From a checkpoint of a small self-supervised audio encoder (BEST-RQ): adamw at rate 0.0011.
Rows from block 5 of a small self-supervised audio encoder (BEST-RQ), named by matrix and row number. Rows with one number belong to one neuron. Each number is 128 + 32 x the weight over its row's rms, rounded and kept within 0 to 255. All counts start at 0. After the name is the row's rms in percent of the matrix's.
After each neuron's rows are labels from the 100 clips, of 14848, where the neuron reaches its largest size: "responds to" is what is common among them; "loudest" is the band of the loudest frequency at the time of the peak. Only what is clearly more common there than usual is listed. The data: read English sentences (LibriTTS-R).
# gate: MLP gate (model.blocks.5.mlp.gate.weight, 512x192), inputs 128-191
# fc1: MLP up (model.blocks.5.mlp.fc1.weight, 512x192), inputs 128-191
# fc2: MLP down (model.blocks.5.mlp.fc2.weight, 192x512, transposed), outputs 128-191

gate.232 105 [130 133 131 107 134 129  78 150 199 109 131  67 143 160 151 159 149 116  87 110 105 122  62 144 125 159  68 134 127  70  72 141 138 132 153  98  90 181 142 123 120 100  99  91 136  89 132 126  99 105 136 103  78 142  90  90 164  84 105 205 131 131 126 123]
fc1.232 101 [127  95 130 115 139 111 111 106 155 115 106 109 159 133  99 158 114 109  83  74 141 176 148 175 122 117 105 160 175 139  50 154 130 152  95  94 119 103  61 110  86 174 141 119 172 199 108 137 138  82  87 130 145 148  89 153 148 115 165 104 129  99 145  84]
fc2.232 102 [116 100 133 104 115 126 159 114 169 165 106 146 142 168 107 127 155 161 123 146 140 182 130 186 109 188  74 100 122 129 160 121 102 134 105 135 113  82 158 137  79  51 152  90 209 164 131 171 138 119 136 104 146  82 123 117  92  97 104 130  91 119 132 164]
responds to: voice: male
loudest: 2000 to 4000 Hz

gate.38 107 [148 119 203 144 106 148 122 115 113 155 135  79 154  62 164  91 146 106 133 104 121 167 143 169 137 154 107 127 109  90 126 159 103 170 124 135  96 199 142 138 118 159 172 138 154 165 165 121 122 101 130 129 154  72 127 114 193 116 119 130 137 158 132 104]
fc1.38 106 [155  75  99 130 117 185 122 132 191 209 139 134 194 114 133  80 106 108 132  94 143 135 117 111 161 139 128 130 144 114  99  85  81 158 121 102  74 141 146 156 164 148  84  97 153 168  67 156 161 156 141 168 108 127 132  93 152  97  90 118  67 149 172 162]
fc2.38 105 [119 118 131 135  86 106  84 178 108  97 153 150 111 160  97 136 205 178 134 179 130 135 124 143 109 144 102 116 149 112 115 129 162 152 105 132 168 125 125  78 112 102 172  57 118 163 191 146 159 143 188 132 101 148  99 149 125 149 112 149 170 164 150 112]
responds to: voice: male
loudest: 250 to 500 Hz

gate.309 097 [132 133  80 185 118 128 119 129 167 227 111 133 128 134 144 146 127 124 151  88 181 146 161 149 177 146 106 155 100 145 154 162 158 110  79 104  94 141 155 135 118 140 174 170 110 104 194 114 142  96 149 129  80 122 108  88 187 145  94 162 150 139 161 195]
fc1.309 099 [132 141 151 183 166 174 124 116 159 138 159 137 164  94  94  96  96 145 161 122 116 134 165 101 114 117 141 192  95 105  90 115  91 118 140 141 103 109  85 173 111 107 165 104  86 143  92 208 154  66 136 147 146 130  78 138 137 110  77  81  90 152  78 117]
fc2.309 099 [171 147  99 156 145  53 109 142 171 177 175 144 137 120  77 114 141 117 121 158 150  62  75 101 140  81 166 121 187 131 138 143  78 164 127 119 142 126 124  75 145 155 129 126  92 133 152 182 109 184 160 165 179 158 137 139 103  92 172 131 163 141 138  81]
responds to: voice: male
loudest: 250 to 500 Hz

gate.502 099 [101 106  90 111 173 161 112 132  62 121 128 118  60 133 113 117  85  97 140 164 140  97 129 131 129 114 167 102  65 212 112 127 159 156 120 141 131 133 117 109 137 151  83 131 102  98 105  65 144 132 113 105 141 126  33 136 122 168 126 157 152 131 119 136]
fc1.502 101 [142 134 114 159 157 133 135 123  87 150  96 178 117 150 137  91  88  99 125 130 159 131 167  84 126 183 141  77 169 148 157 153 194 117 165 161 126 120 123 168 165 136 183 133  93 146  94 140 100  85 132 157  90 172 154 143 138 126  79 136 134 120 107  90]
fc2.502 098 [146 162 153 160 205 122 121  63 144 119 114 139 118 145 162 145  94 122 147 110 157 112 175 137 161 150 144  69 125 152 149  95 129  94  94 140  81 166 156 140 102  64  95 117 155 127 145 153 143 148 120 161  69 125 111 157 170 118 185 100  76  97 145  92]
responds to: the word "said"
loudest: 4000 to 8000 Hz

gate.61 088 [155 170 122  99  83 105  99 103 196 105 151  86 154  70 151 156  92 155 151 161 133 130 109  68  93 172 136 178 145 174 107 192 148 147 142 103 123 136 179 124  82  85 189 125  75 116 130 204  86  96 203  89 102 152 153 141 176 124 136 108 101  79 112 115]
fc1.61 097 [127 133 131 124 122 105  94 119 101 125  56  99 143  81 120  99 154 124 118 156  35 162 166  89 138 123 152 150 185 169 109 106 104 132  80 121 137 124 117  95  79 171 149 110 150 195  80 112 103 146 167 118 153 140 159 213 176 107 104  63 154  70 223 132]
fc2.61 097 [ 71 105 157  87 181 120  82 105 107 166 136 124 140 138  98 117 184 149 108 130 120 103 125 115 158  68 155 148 134 108 117 113 121 105 129 148 180 175  80  97 119 120 144 185 163 124  89 166 100 174 159 120 105  56 120  97 119 143 122 123 133 178 107 142]
responds to: voice: female
loudest: 250 to 500 Hz

gate.157 103 [111 117 111 192 105 112 142 132  97 170 137 140  89 169 164 118 146 110 152 160 148 153  78 200  88 111 139 202 126 103 146 156 122 124 152 104  87 182 148 162 169 113  95 130 133 125 134  74 143 161 130 152 101 155 184  62 122 150 152 171 116 131 141  46]
fc1.157 097 [150 100 128  85 140 140  83 152 108  74  64 175 152 118  85  79 173 151 183 131  58 173 144 113 116 169 116 157 151  38  72  61 122 143 136 153 152 116 162 121 138 122 101 113 144  88 128 114  79 119  69 173 115  79 116 138 131 143 188 149 106  91 101 128]
fc2.157 093 [134 157 120 111 119 142 124 168  85 112 115  87 151 136 112 169 159 130 139 173 109 137 173 117 116 123 108  70 112  90  99 100 200 113 170 105 104 141 118 155 143 174 121  76  95  27 109 114 143 126  79 182  64 168  79 148 132  99 100 155 141  93 140 127]
responds to: voice: male
loudest: 4000 to 8000 Hz

gate.339 100 [168 101 148 147 140  87 122 183  66 157 140 156  99  68  62 148 109  98 212  79 125 151 136 111  89  71 139  86 141  66 154  94 102  95 120 102  94 130 155  67 162 139 126 120 143 102  98 119 170 126 128 145 150 133 130  92 164 175 189 155 199 139 119 125]
fc1.339 105 [127 119  97 131 133 114 130 202 177  65 136 127  75 119 141  88 162 158 127  74 166 125 145 116 125  39 168 173 113 150 105  78 119  67  93 121  87 150  82 105 143 132  80 144 122 121 163 167 117 166 118  96 121 131 173 138 141 110 138  93  77 121  99 129]
fc2.339 107 [163  99 137 109 138 147 146 104 143  75  85  76 105 160 105  93 140 140  91 106 144 106 173 101 106 136 136 138 138 125 120  69 148 132  93 133 124 100 143 190 131 124 144  87 129 121 190 177  94 157 149 149 106 162 166  82  79 145 132 173 114 168 119 140]
responds to: voice: female
loudest: 250 to 500 Hz

gate.298 109 [146 163  93 169 153 147 156 151 133 167 204  94 171 159 112 115 116 139  87 168 119 144  80 105 153 116 139 135 120 148 186 158 112 131 133 193 134 152 140 115 169 152 123 175  92 127 145 122 125 100 121 127 121 100 131 146 107 109 121 104  60 155  70 209]
fc1.298 105 [143 126 145 101 204 129  73 101 140 105  63 184  97  98 132 108 183 179 117 163 141 106 138 137 125 124 105 127 118 133 120 151  97 144 122 115 127  85 129 150 140 144 112  88 150 164 175 107 162 110  70  86  77 152 157  68 162  96 134 153  52 162 120  84]
fc2.298 103 [104 164 144  63 103  68 114 120 108 107 125 121 109 144  96 152 163 132 136 138 122 128 160 120  95  90 138 148 146 127 183 125  77 156 123 129 125 100 150 122 149 131 145 100 192  88 129 113 135 182 163  87 110 157 127 144 126 112 106  52  94 193 148 155]
responds to: voice: male
loudest: 4000 to 8000 Hz; 2000 to 4000 Hz

gate.410 103 [135 150  86 182 193 101 179 113 128 138 159 146 127 115 102 110 134 136 185 117  78 196 111 187  77 115 128  80  75 135 131  73 143 106 136 168 116 146 132 112 101 132 168 175 131 112 123 158 106 136 136 157 123 166  97 220 120 172 124 118 139 135 126 152]
fc1.410 105 [147 112 145 190 163  99 103 166  45 116 114 130 110 124 137 187  87  94 106 130 123 112 115  89  99 179  96  95 136  78 123 126  75 185 140  85  74  96 142 132 122  74 124 170 172 115 108 126 131 101 115 159 127 185 101 125 164 113 164 109 109 120  90  62]
fc2.410 104 [140 124 169 126 155  74 117 171 115 116 174 131 159 153  72 129 112 106 159  94 165  56  91  66 128 180 164 117 127 150 122 133 112 171 160 184 110 170 126  89  92 113 142 122 127 194 132 122 142 169 107  82  88 125 147  99 133  89 170 143 181 147 118 125]
responds to: the word "said"
loudest: 4000 to 8000 Hz

gate.503 111 [158 160  98 173  95 119 123 180 160 156 173  94 138 134 118 145 108 120 139  67  94 130 130 131 103 134 109 149  66 104 112 148  66 193 131 117 111 148 105 125 182  63 157 143 130 144 135 108 117 143  95 132 117 108 113 124 118 167  79 152 146 161 120 107]
fc1.503 109 [187 129  71 140 126  88 128 146  77 123 155 137 156 167  96 125 109 109 147 135 169 160 168 121 102 134 102  96 160  40 138 140 126 108 198  99 111 185 114 135 158 116 146 198 108 198 134 133 121 116 101 104 149 111  79 209 117 186 128 125 105 121 143 115]
fc2.503 109 [138  77 160  64  93 121 172 151 148 169 109 109 134 132  86 126 152 126 118 100 108 113 137 121 138 164 130 136  96 166 141 148  71 113 127  79 144 144 182 142  90  87 164 162 151 172 126 109 136 140 147  92 153 144 112 104 129  98 130 146  39 151 121 113]
responds to: voice: male
loudest: 4000 to 8000 Hz

gate.302 097 [112 124 116 134 156 114 173 136 154 156 112 127 177 116 108  82 125 185 115 152 124 147  72 137 169 151 118 117 140 157 164  93 125 163 114 130 108 111 157 153 124 173  80 160 166 136 109 154 143 108  64  80 104 166 178 144 145  95  99 148 181 165 137 100]
fc1.302 100 [109 147 145 128 119  96 111 100 126  97 124 121 186 106 153 203 148 144 100  74 141 151 154 161 105 138 213 200 128  92 160 105  54 151  67  79 129 103 168 130 195  75 122 143  65 107 167 113 140 118  89 118  77 165 102 110 123 117  95 162  68 130  82  94]
fc2.302 099 [146 102 138 147  89 112 120 154 107 133 182 112  97  99 153 131 126 135 124 139  81 111  75 103 146  93  79 163 139 123 136 177 176 144 174 103  94  84 136  80 144 136  84 114 102  84 105 123 126  81 145 143 124 108 159  93 156 107 116 142 152 127 171 147]
responds to: voice: male
loudest: 250 to 500 Hz

gate.149 094 [125 100  61  99 142 124 127 111  87 222 151 121 166 143 131 140  69 109 122 128 123 154  76  90  98  75 101 157 153 134  92 123 117 120 117 159 145  85 153  96 154 179 167 219 153 120  77 108  98  97 101 153 105 113 119 191 140 126  65 129 127 138 110 121]
fc1.149 097 [ 62 114 107 108 171 203 123 104 101 158 101  86 140 115 190 122 144  74 159 130 145  55 131  85  49 167  71 133  93  66 106  74 160 190 158 167 107 127 109 126 115 146 102 204 174 151 103 109 124  72 107 122 103 101 159  69 126 145 209 150 164  89 135 123]
fc2.149 101 [125 132 173 124 120 129 144  93 108 146 142  94 115 159 141  92 129 106  99 138 214 119 205 102 149 100 127 166 119 144 129 116 127  92  90 156 105 133 136 140  93 138  80 126 180 122 118 151 155 201  90 119 152 157 117  97 155 155 120 154 135 120 130 121]
responds to: voice: male
loudest: 250 to 500 Hz