Rows from block 9 of a small self-supervised audio encoder (BEST-RQ), named by matrix and row number. Rows with one number belong to one neuron. Each number is 128 + 32 x the weight over its row's rms, rounded and kept within 0 to 255. All counts start at 0. Numbers have three digits each.
After each neuron's rows are labels from the 100 clips, of 14848, where the neuron reaches its largest size: "strongest on" is what is common among them. Only what is clearly more common there than usual is listed. The data: read English sentences (LibriTTS-R).
# gate: MLP gate (model.blocks.9.mlp.gate.weight, 512x192), inputs 0-95
# fc1: MLP up (model.blocks.9.mlp.fc1.weight, 512x192), inputs 0-95
# fc2: MLP down (model.blocks.9.mlp.fc2.weight, 192x512, transposed), outputs 0-95

gate.140:127147170107119121106146062158108049134148182143162088130059109138112106131162107120050135080116106099102191071090165132093164105150181081135131152164117142175126113135152119096150148119141129134132036117136076134054133120129143181150149144187113110155093124098132074135085106075122152152
fc1.140:137114148136131112112022129094133110094120117108127145083071150141113107187082101071088118124108123103159172142164155104130075147150151134090094093181132117140127165140125124137124129164173191179125118116116145123119098152176190114122116110137208139150127126124172155124131129161100107122
fc2.140:185120104097127130107063105180116137149121061143152132173087107086103143115116054155152172131133123125132084103160092124146115089108185150155119111117103111194126109095128092120092136117185170143219151158123135069137124073115132155167144182126152124122160112142147106201116143145112107126
strongest on: voice: female

gate.248:149166152087151191090148071104138113093105113151120141110152059160188139143125143145133115138092108135151085114140104112114187113134129121079145112097101111130121106152156121084141101137123117119126127080122173099140146084180061102151141078141109126191100127133178162128112182077159082087
fc1.248:122106188121142150123148151111120077148159089121134163145130162175098067139141159186132165141099133136210082089149134158214193114216152132161133155132143096155151180187121174157140110121116143148122155080164113080161115145089120129075104136125131110151191117170152072146156115126058148111
fc2.248:123123116157153064115114134113124153137149188123191173084084163178139139107105078136165200095133115138120156152152162106129155137073171106143147098158144136183087169143113138129185095120162119110104102124085160143129111118213131145095100106112173117171162138057171172100132154113102088163
strongest on: voice: male

gate.337:075126172114132136120106119102146117131107098171164147184122138140130143180125095122089099190057124176084107079130121090135118122122131118098128134117177144094134177097136115133116140121144123059037093063157136106124160135144097127134046140129136056152110129133094064118131157081096168119
fc1.337:137164084116101145136148102100181122153176129127081095061145159120146183055116164102146186130209164096152106130152125170084148167157108114130112159111102129152148106145134148153148088128096115165108155165111109187064112126096124161119114147166131175140112102156170156118099094148145067105
fc2.337:188111140145167122123101079153157104158152130118067141171113148090145122148086158110148132120130157133095141102149166153117105147123145069125145126097122111170108103171097095133120121105123110144255081150168156161122137107128154116112096117171119109151148153112096104109151087146117101164
strongest on: voice: male

gate.77:115116154138142151148175177139101151119141099198115109152174152088094072152135160127160131124161156149087188192143114121175109131128139135080087122133127140100179145160211138112160113111111145140149113146102162110150111133191149104156170096097140132156051138143122153098157133155183085100
fc1.77:129079094132075098109093147082078106117091123084130124157105153066127090209147093040070131142150110153132124075117152093178130096158112114143137115124078127107150103090052131108132157063118099168116137113090196109172117141186124144126136087107122180135108151074150129082131143155132141124
fc2.77:137146148090145089171132137126108159084094106123114086101107124062156191148105225162076062139135135150199112133110111132123133179117133159115143127145136130116144095139098002154174119125097131130173141151151045112147136107134123127106086136094130086081094117189111154130138122094136117114
strongest on: voice: female

gate.259:140100122057158165103161146133099144111116089164139134091145127099165077116101111103142147120188132106150106212128130113109184098099153164183195169139113106154096116132184163095095100101125149101132111160131160159124122129138102091142123184088125106169132145106131107098109062147100134096
fc1.259:120114130112070087125072175154138178138133150148222156168095113137129152146164135137100187092118138090105097123163158166098071057111125181144118102155163128082140141085120063152090085164092128124118127098163083195102163089103142154110071149146187139095144136188114152125145136148110203180
fc2.259:153159056164137112127085134151138058175099170148143195134083099104153143142078151088137149153137129098169137123146093060133130128179108112135152156143102137152133161094108086111117215144097136138163100129076148126130225102161124119132178128116138147137135104170136117126108178090144105121
strongest on: voice: male

gate.490:122098168166112126085107111165091116121141160140138147134051109171116124165214112154166141102124164092080151122174157101163139164112157157100161117145129198178146098134191151092155062143138123116126143105099171212081150156117156124138101127154091126130149226092137135104118117129123095129
fc1.490:105125087118095174091101114102139085144093115160200081131150067099107174148140074101109159100093098129124120120117134089127089130115107134178143131159133118181146133149132116074152123119129146183103123113174115192095133149134104112101148116175149132074096148130176142118148079210122149171
fc2.490:104144069124149164128124091080133104178152099179188152183140107100087162107119109162154160147150147124105067146112068144073191132128100162163140107174141136078095116117110162094093088182139092117142118129119176130146157070162145124150153138117110111108064096132085116134183139112156096108
strongest on: voice: male

gate.122:127161088125116159100174185086183098113122116138143151078127139139108171137092094169126156194137209177153169110110133131175141121141091108162138128144139136115061144052159140053098121085124157132114111146137142178138093201170108152145156135182147093144150143122117096186146065161099105112
fc1.122:135131051096094153102101103201126214119155159127123114137120162141084149152154073115116106115080120192124126141035122151096144123131112124169187070098138134129080152101170188124114131114121153120088108178121096148155112160143116083128157106117170139132194113128165119101114125123096062161
fc2.122:170097114113155127125135096136108170194142112117180120101056124127217090171121124086178063130141096143116113189129118142103140110107181139135122135111106135134154127129124157180154133084143160168227101157108152089173117086130113144112084093124120073107143166075098207109091114162116129165
strongest on: voice: female

gate.498:094112101131119148117103199151157130151133094096124123153143105095119118111172101184182085076082119118103117078155118109194117105188071165067097108118137103063087147194139141150090124108131113040076115092143204152147127130180087145132131093186103119106094117169192133107160122118170112099
fc1.498:141100120123071089161105130120097108141088110079125150134115115112108084170159148167170143128092160127206107057104186104098112124141132175127106116157110176144078112200067104161103169142167074183126151026159102119202148082125096125110134120129153126105109137145073100132172098118163138082
fc2.498:152125140115145094160155090185139220096131137104159148120093069110121166158105196148141115186136132137195156162135081147095132165141064107171128114170137139115185105125136055112119149142122092108149124111101130137166120131118149142180153102070172109147050111129177121109122062088145060077
strongest on: voice: female

gate.341:094085135119146187139159139124142089121128096111076190152117079125152137125151160164190140113122155107139110079157126122155157135138205185118110115153192135113095134079075157166202139096043164121119129095155098148088088193190143131123091146123115081193192160117123093166144102113109148118
fc1.341:130122145105082099130121099086145156186104206140123110140085122137173126178105105123116053124099130153144156176137134190064096135098122068117146149067044134164084185132176136126120110119120099131123129182170124149159153149053161140167168105124063135149122137149129202121115109073170160144
fc2.341:144130064135059152100169131174131061046138146164152150169165119163179095168156094090130104139155103102132109136141134092097133106097180145196199112172134115113095124187105128153124144156092135151158144089151157086160143134165135157114143128153109087130092157110192131119114108056079181130
strongest on: voice: female

gate.194:109174196156098111102157179086108148138114112127132119123080151173136152131117111128148104181096181127138122141100116181098091099162125046096090183140113187093099145147092137132102134107168104153129142078076120110106117183189150140112113132157161143142177097071160101152086131097237119140
fc1.194:114139117126124161177128161166178190155161171126130141097141082134162156180220189111090086136148088150144094103117151110161081151161128090158115179124155135134128099176185116128127145113077154109117091135142153131121166078087132137106149150076132113102120155140108131167136125116095161078
fc2.194:107088142096107129197148115083087160127098125121073161111103107136128141161189089124134087129092135103120157105149094143172143091115117071133179121105147147126152118091200092102131100119172076155125071137167139142157127091072150153157153131153207171102132110201182123111165146178163080126
strongest on: voice: female

gate.298:073112109088125101171169067106187195157152167178084140177108118154170116118125092177132112130157131180093116124117165160055135085137141143144134167096177185175125217200145118121134109120119138133105144106182152183095160116160166132146065133141124142135148186153096142163095113121141129173
fc1.298:139150194120121087171171180211154162121158163088099121182107095108126169165107104096156122143146191096187099140089127134117131110129178076157126148115123158099145159196170112168189116096101107105157119107135076158150165137133089203163106162100124110147131114183102132145136092114176144141
fc2.298:125162212076094132124185110131143160124092108135125146157161136166101164106122149167136109145120111098135100185121144150156132148188113144116133137118130121145118175203109113069077160095078150142127128069109130064137159140096140130130170140150097118123146192100175144112106167105183112131
strongest on: voice: male

gate.287:160114120160096146200109156088132154076126113105164090126090130142176095155124113139161105143154161096143207144085137161151118158083114171144113095148170180132129114172105131101167147117108193174122137081194032162085133175131111146149159128191132110130141120133110131157050105100144084122
fc1.287:120110142140116203170060136125165112110194095079155184103174088131149127152109105101081191126149103168168114143138139118179187159156111187102067165138154125112123099112083110116093126156101183105117091148131132128110110106120099120116098111204231157087162111122146155101174156108109108139
fc2.287:132163129139166140116122159148099165124116119157129185119131124087163111120194159097130134155074119119083080172106118170118126094106121114108066081167118135089112084153102087148091139113141130122053106142068138136078120128151141106141167177142117168198098056103144103131130110142168150163
strongest on: voice: female

gate.285:109171126069072209080115156150079098079142124107107125161150255100126144122161094141169141122112135202110099111170141126157128216135118125086114121094148113122114138143132117116089097135101121148130127096104157115143109125080098115116093154153122100152181171109081134138132151164136123092
fc1.285:123104168158143143084127085106109158150165067106138127110099134104152154183123131135136156142127127086128184141137128177116138184096139103044127158114136151069140134153080127126139149125110152100125135118119094078116103148128134080127097135148153097161137147084125179122108129061091116115
fc2.285:092130136171135100108107107066095072131082169133103146142128119146193134154106201092083125137132193108168112128087128152159114164142106173179062101143102151212111134133106147093145111149164072100109164091121101115086132116128161102142127132069151172141143140169114111111155151121136142139
strongest on: voice: female

gate.394:133150103122058103176153096153151107134150177097146140084169121111111157148198116119101158094123115090136086101120060107116152062185138102167153117130130160200140128106150097100188104126120085105116127122149143132176167105095154133146184174121114136143172143138177085101181167101156157125
fc1.394:115116153115129179121103154212115115131143167177197159091183110145109174201178131154132158139134158170159164142095099107100138073121127072072153111169117143176145103100153149126135053146076093107136136165129137110139117148147153125119151103115125122115098122130153164109198145151178126129
fc2.394:114117206172153139086176069114128139104124162118114168120142134095132132152147156154119042121078190110168138212060108134146161146099145148131151112121113135185125102169094089227116152109127136085159150144076141135103155162135130160117185156149132120154139146122067093110107152130128146118
strongest on: the word "her"

gate.374:115181145077133131104120157146105094108137151200096130165134151117159150124158090105118111135114124119107099145162052130149147159103106129187123091097031139125095072087144151100096127113080168083147063071157110118089090098057172172068099080148116086162162140110120146081117084147127108128
fc1.374:138111138159166129125156162139120171146156096109093104133077128076148094155091054096131143120117126114135102149135107124132097072114153175086147159130163112123117091157134150101072082143133113162134169161122090171112104188180143078164118131115080149131138100151160095118140157122113175100
fc2.374:166134175148106091075151139110124075175120129161129122081086099184119172145136177146164069117169098111081150051103150137179107168106075104097141124144113126158141112093129120122114053088115130079102189162136082152142069133056099169149138132100136093165176160086149112206146139152161104153
strongest on: voice: female

gate.310:109123118120124154125118136110167074054151111163139099028118116093142099102122115112100116149122141094106157091143149107133135106137110101076143127161148069161122155113088128116086114159065160112105115129108053177103097107126185176160102157162151118126117122114097077176152155115101100199
fc1.310:138146190124088112106180102082157097126066130090134094166111133156116108149137103133168154178117165162189091194139106123117176142162125097120098158091151166133131195175119163090155135092139144130200173098113189108138137181124137089096165106154154092119121160084078129184133173116155154158
fc2.310:059129141115124150082127125109130105084110109139148105105064206099153148143164142087116159129131117130140143136132115129143167073115078135085120130101166113204166098150028118150138125115073199101007112121117108135104141143169138128131127153102114072102121109170094074151129066089128085138
strongest on: voice: female

gate.53:117127121160128090161099125124162179144152144128163110119110119110160138119097095116145145111083132109163180133153084102111178120170088176131118141101084078135112109133154124145138154116077167099100179148125102116147171123137077142165202191083103129099135108219135115082139176173195128156
fc1.53:111124137135158196072148168100143083140164117133122196081129143180135171164111127139147147142154163156093098199129132118129121098091149136143126122094144178151109073105099114181118150146156167179155128123109073145140135133114075135100079148103130146149095070176097087169125098124093143140
fc2.53:113156114099131157125151046175145164169150107119128080055184185116178188113185163127175145150099058080141124160116119111088109137112188094166145177092151131171079084120046058119159175150152162108076114123140145129143134172155113092141135141138155121128085104113194140095110133116112068131
strongest on: voice: female

gate.347:136152090152115045168132142136139153078123175189107142127165148211078154079154193098094088121139098116130154077154109195088112112144108107072166102137096178142169154096132085040136120166147052070141103129101109156152123120144135172086157145137131101120124130109135117122172145117158119168
fc1.347:121115170123104144112113081118126088136147107122083107117154120134072180091102155121110097143157151110120103073136131073084143158140122079091082158098174139166150112168073127129161103122123122045122145168112065126138107101155118107206160139115083157098128125113137121170089087172108138111
fc2.347:169138193140120163184146086146102104094181105155090174131128137109117133131101102104136154117163081120096176085170086112161174131149136103127098089149102107095157159181126160138084139098059045084188069110135133105132084162085146121113171092161111110119159147113132107100146142100171082139
strongest on: voice: female

gate.415:110152112119125112112136156078119069128120118113138117060107087155060088099132148153049128102119114093128106146085092106132098128125094127147124164134170108194115187100018097052125131161138111101129073175143085134127101168136108095138139122117106132217171126151097051139083080123120102077
fc1.415:161101103151112145120112102165144192126070163123139096135117140141135136183146131086175210159115100169118141148172176158142143145134127124054128114146144174105156186105150079178153130111156136077120153124113174161093092099141137050195097158132167147063133192113078107172163120177101138132
fc2.415:126124106187080154105101147086144110153080124098128100138109193135101112123129133042131167134184193123115086161090156160103177103087152153189137171113102119130143107150097166161129056114169084175098087144104108156126164197179098122212145167141103121179101134106140092167112145136157183113
strongest on: voice: female

gate.387:084156099166158147123114058116138133121150195205151067119109172128150077071148071061094140135169157126118168150148150131123120093125117142119103101053100128090157140132162110115145092174093118146123129153036177178142149130133178124121109105155125129160104133096149125135060126119148125129
fc1.387:131037092096149128118152103120161087207074168116154130121130061077159123158166133141134110116144171068127156084142155163106102064100105152153088136103104190108156105135123112077107069143142112127129155122125144153106114155124116109154071118175088159091124086122143157090120130133166152115
fc2.387:112127097130059144121091101155131153151151100106159175122152106170083186152091118116150117117140155097116122105133108094127109136172164066045123185173144183087105139059098125162149198141175156107102222148174119176153155115117097105104135139136181105119142123139133176096149130117130101091
strongest on: voice: female

gate.265:135133144110051175152084128169141108105049124078111159133176156153093114154107178087134112107128170111101057123131144148089137140077133153164148101127166130155136125124149121022091077085135136171131134141102145144125110122104107083137123129147121172108154122142134152108167091128164106100
fc1.265:110111146144137110133188169147136111114120057106153124101092146144144091082118072121130156118116148108126130094119130114132172092146178187126087180162159144055098063090113110110123130120133137180128108144132141183124135131129117108139137123084104162094144098056169084114125082127082097156
fc2.265:085205152081160122109139147101130069177160115140143121104108072146108149188117091152125165125159122109108105108165165151130139143115110177190131144148133148139056158060157127163117150135126215145131173152159130144125179116106139179116129117107193103087110202086136129137069149156100088148
strongest on: voice: male

gate.383:108148095136099130184117111135107048104130143089117136130113128123141137119102152145177125114180146095132142078116146108165155137129083138155158135095132155108082132100071137076165143101106154107108073126136133113117110175152176102091121116179124049120192084194147159170139148091137117117
fc1.383:147136115182135139074097149152121096143121111117170079159116186160116073102076141151085159105127133113171153159123175153128164133079131199162113127173172149131111127052105139132095077095122143133127118105145110167086133129173112129101123188112135192097119078157142113116162173121094124185
fc2.383:078134132098160119148197123126133156085149071144131050142139113076088111175105132136165141147109113182050123155168129142184125115126157132095129096122100162110110089148145084084123146103115067172100100119105091110063078124080190075191120117116185156092126132114141081122172144110137064140
strongest on: voice: female

gate.46:094142203151125112155098104108101103115137142171101132159138089075107119112092160149174152110148136102171140113172090167114126091152099103087133200114147113210106139160092153043144132097144156049113109092166156115137126184170173133160131143166124070120104149134122098129123070121092142070
fc1.46:133149110113110159088145088141190120147139132182138099072113150178121184166117113126046080251102116110148092099115139079110139141106107125114112061191106178064135141108136072114120129160154121128135110156102083117088118089127075131114184175108149124106088057167125106142082160082166081112
fc2.46:117143125113128138103068134147079114146157146120119153168102159098100112082110166155118175072116143093136124137163126128132123092128132123101130110098180089190116170117076094148135135156101137111071090119093170117109091193098170110172095121119083139180153161129139165071146138194132156147
strongest on: voice: female

gate.110:092146177164103083133142135163055067064123155158109080179153110111135133138128167137142155144123163116135113124173095107109099108146055093109132139096149133152102129127111166066143175126124184062142144114099119174132091194153198197131151108135104112126126159134077123117040068106144133088
fc1.110:093081152141121116050118140119159112145121097230126157126147119150129149144115117165069083181078131157115134125113157066090151101123190093099151100160129125122143142156124127080082161140098111094127104146174141144097113146082171208139101114097129135029097092120070111103040123125126120087
fc2.110:098143129106203104100115181129112106180139119164086146157136159129155104084161125090117198123167072155092112154118099099103113136147149153116153083143148138188136086125052087133163098134115116107107162122065098076085122097148172118119114140160217131157152114142206189133172153129158115122
strongest on: voice: female

gate.348:157144069081074174164105120163104103088095124127097084151190110075119164144185123090119169148145150141119112173124102132155164136169108147138132166122096158074112132112134149102195129111176125141105096125137109131160142098147131070132161132141152107097189167196127091073135117059124167108
fc1.348:171151140079108150172088171122090196164108135176117130183165167193032092126140119118049089116089106129146061129141123155136106131127104112142153104115133122077119168146189151102125143114156163162113126127158143117153124117099100097098107078083136124122148101102111141139120118145120149125
fc2.348:059141079149177157095139128131117164169076113088124087144165129114170088058129158163117164055141132184149129157158109164125183127112168085154093150096127162114135149123159132190154145128100082169131164098108122147143099095138133113149086129154144153120192104136166148123139122116148168159
strongest on: voice: female

gate.439:082185137131145122156165142062130115119117093161126107161153084122169111094097142166145116177122103127126155112130102168176108108135131057085144159124077144126070158130117155121140179089125130105086140101125131084099216144116124173149135123181114131134144079152102081138086092107138139099
fc1.439:159145173106084124091099146132113142062169138159135099142087149127060120123162121123051109132123076105151141089099163114098119080098137143087166085118140104125197101146121121116080129142123155123161111170090114128089097115106094161122191094092144108105094165136106099148103121127180156104
fc2.439:154109126101146138199117135171143211075165137133130095129102159127108091137104117098086138101095140157129159132150103092123155070112132138137120111139139101049107176105085156136152129128140124156067141111125141177113098095069170111113128226114148178120130123137130150072165100149172085180
strongest on: voice: female

gate.85:094159160124116095139203141134086111121155059094138134108133141151191111073129116133156111107171113072189059131189120163134095123139083144158189136167107093165081110181109097101132127166106126109123114158110091185096147112116121162094167147125165115162097141138105068122175102051136104133
fc1.85:135134112163156119064130109078127126116132178192086060130074138111081195191091089085089124148106115144058150134122142149062154189125108129103110085117162171176163154074158143077151109104147134144147154126121141123127149186114117116154107040157144126160104155096113183133118063171151162112
fc2.85:110114158121093119097180138066111145089137123113082097164176164131169097057123172132154147110176173075085110088129123077143197166061163173113143173097152131152141157121133162073126126117103133084118105112118149121154140169132116129105086133108129097107212149100101154145142171130115098107
strongest on: voice: female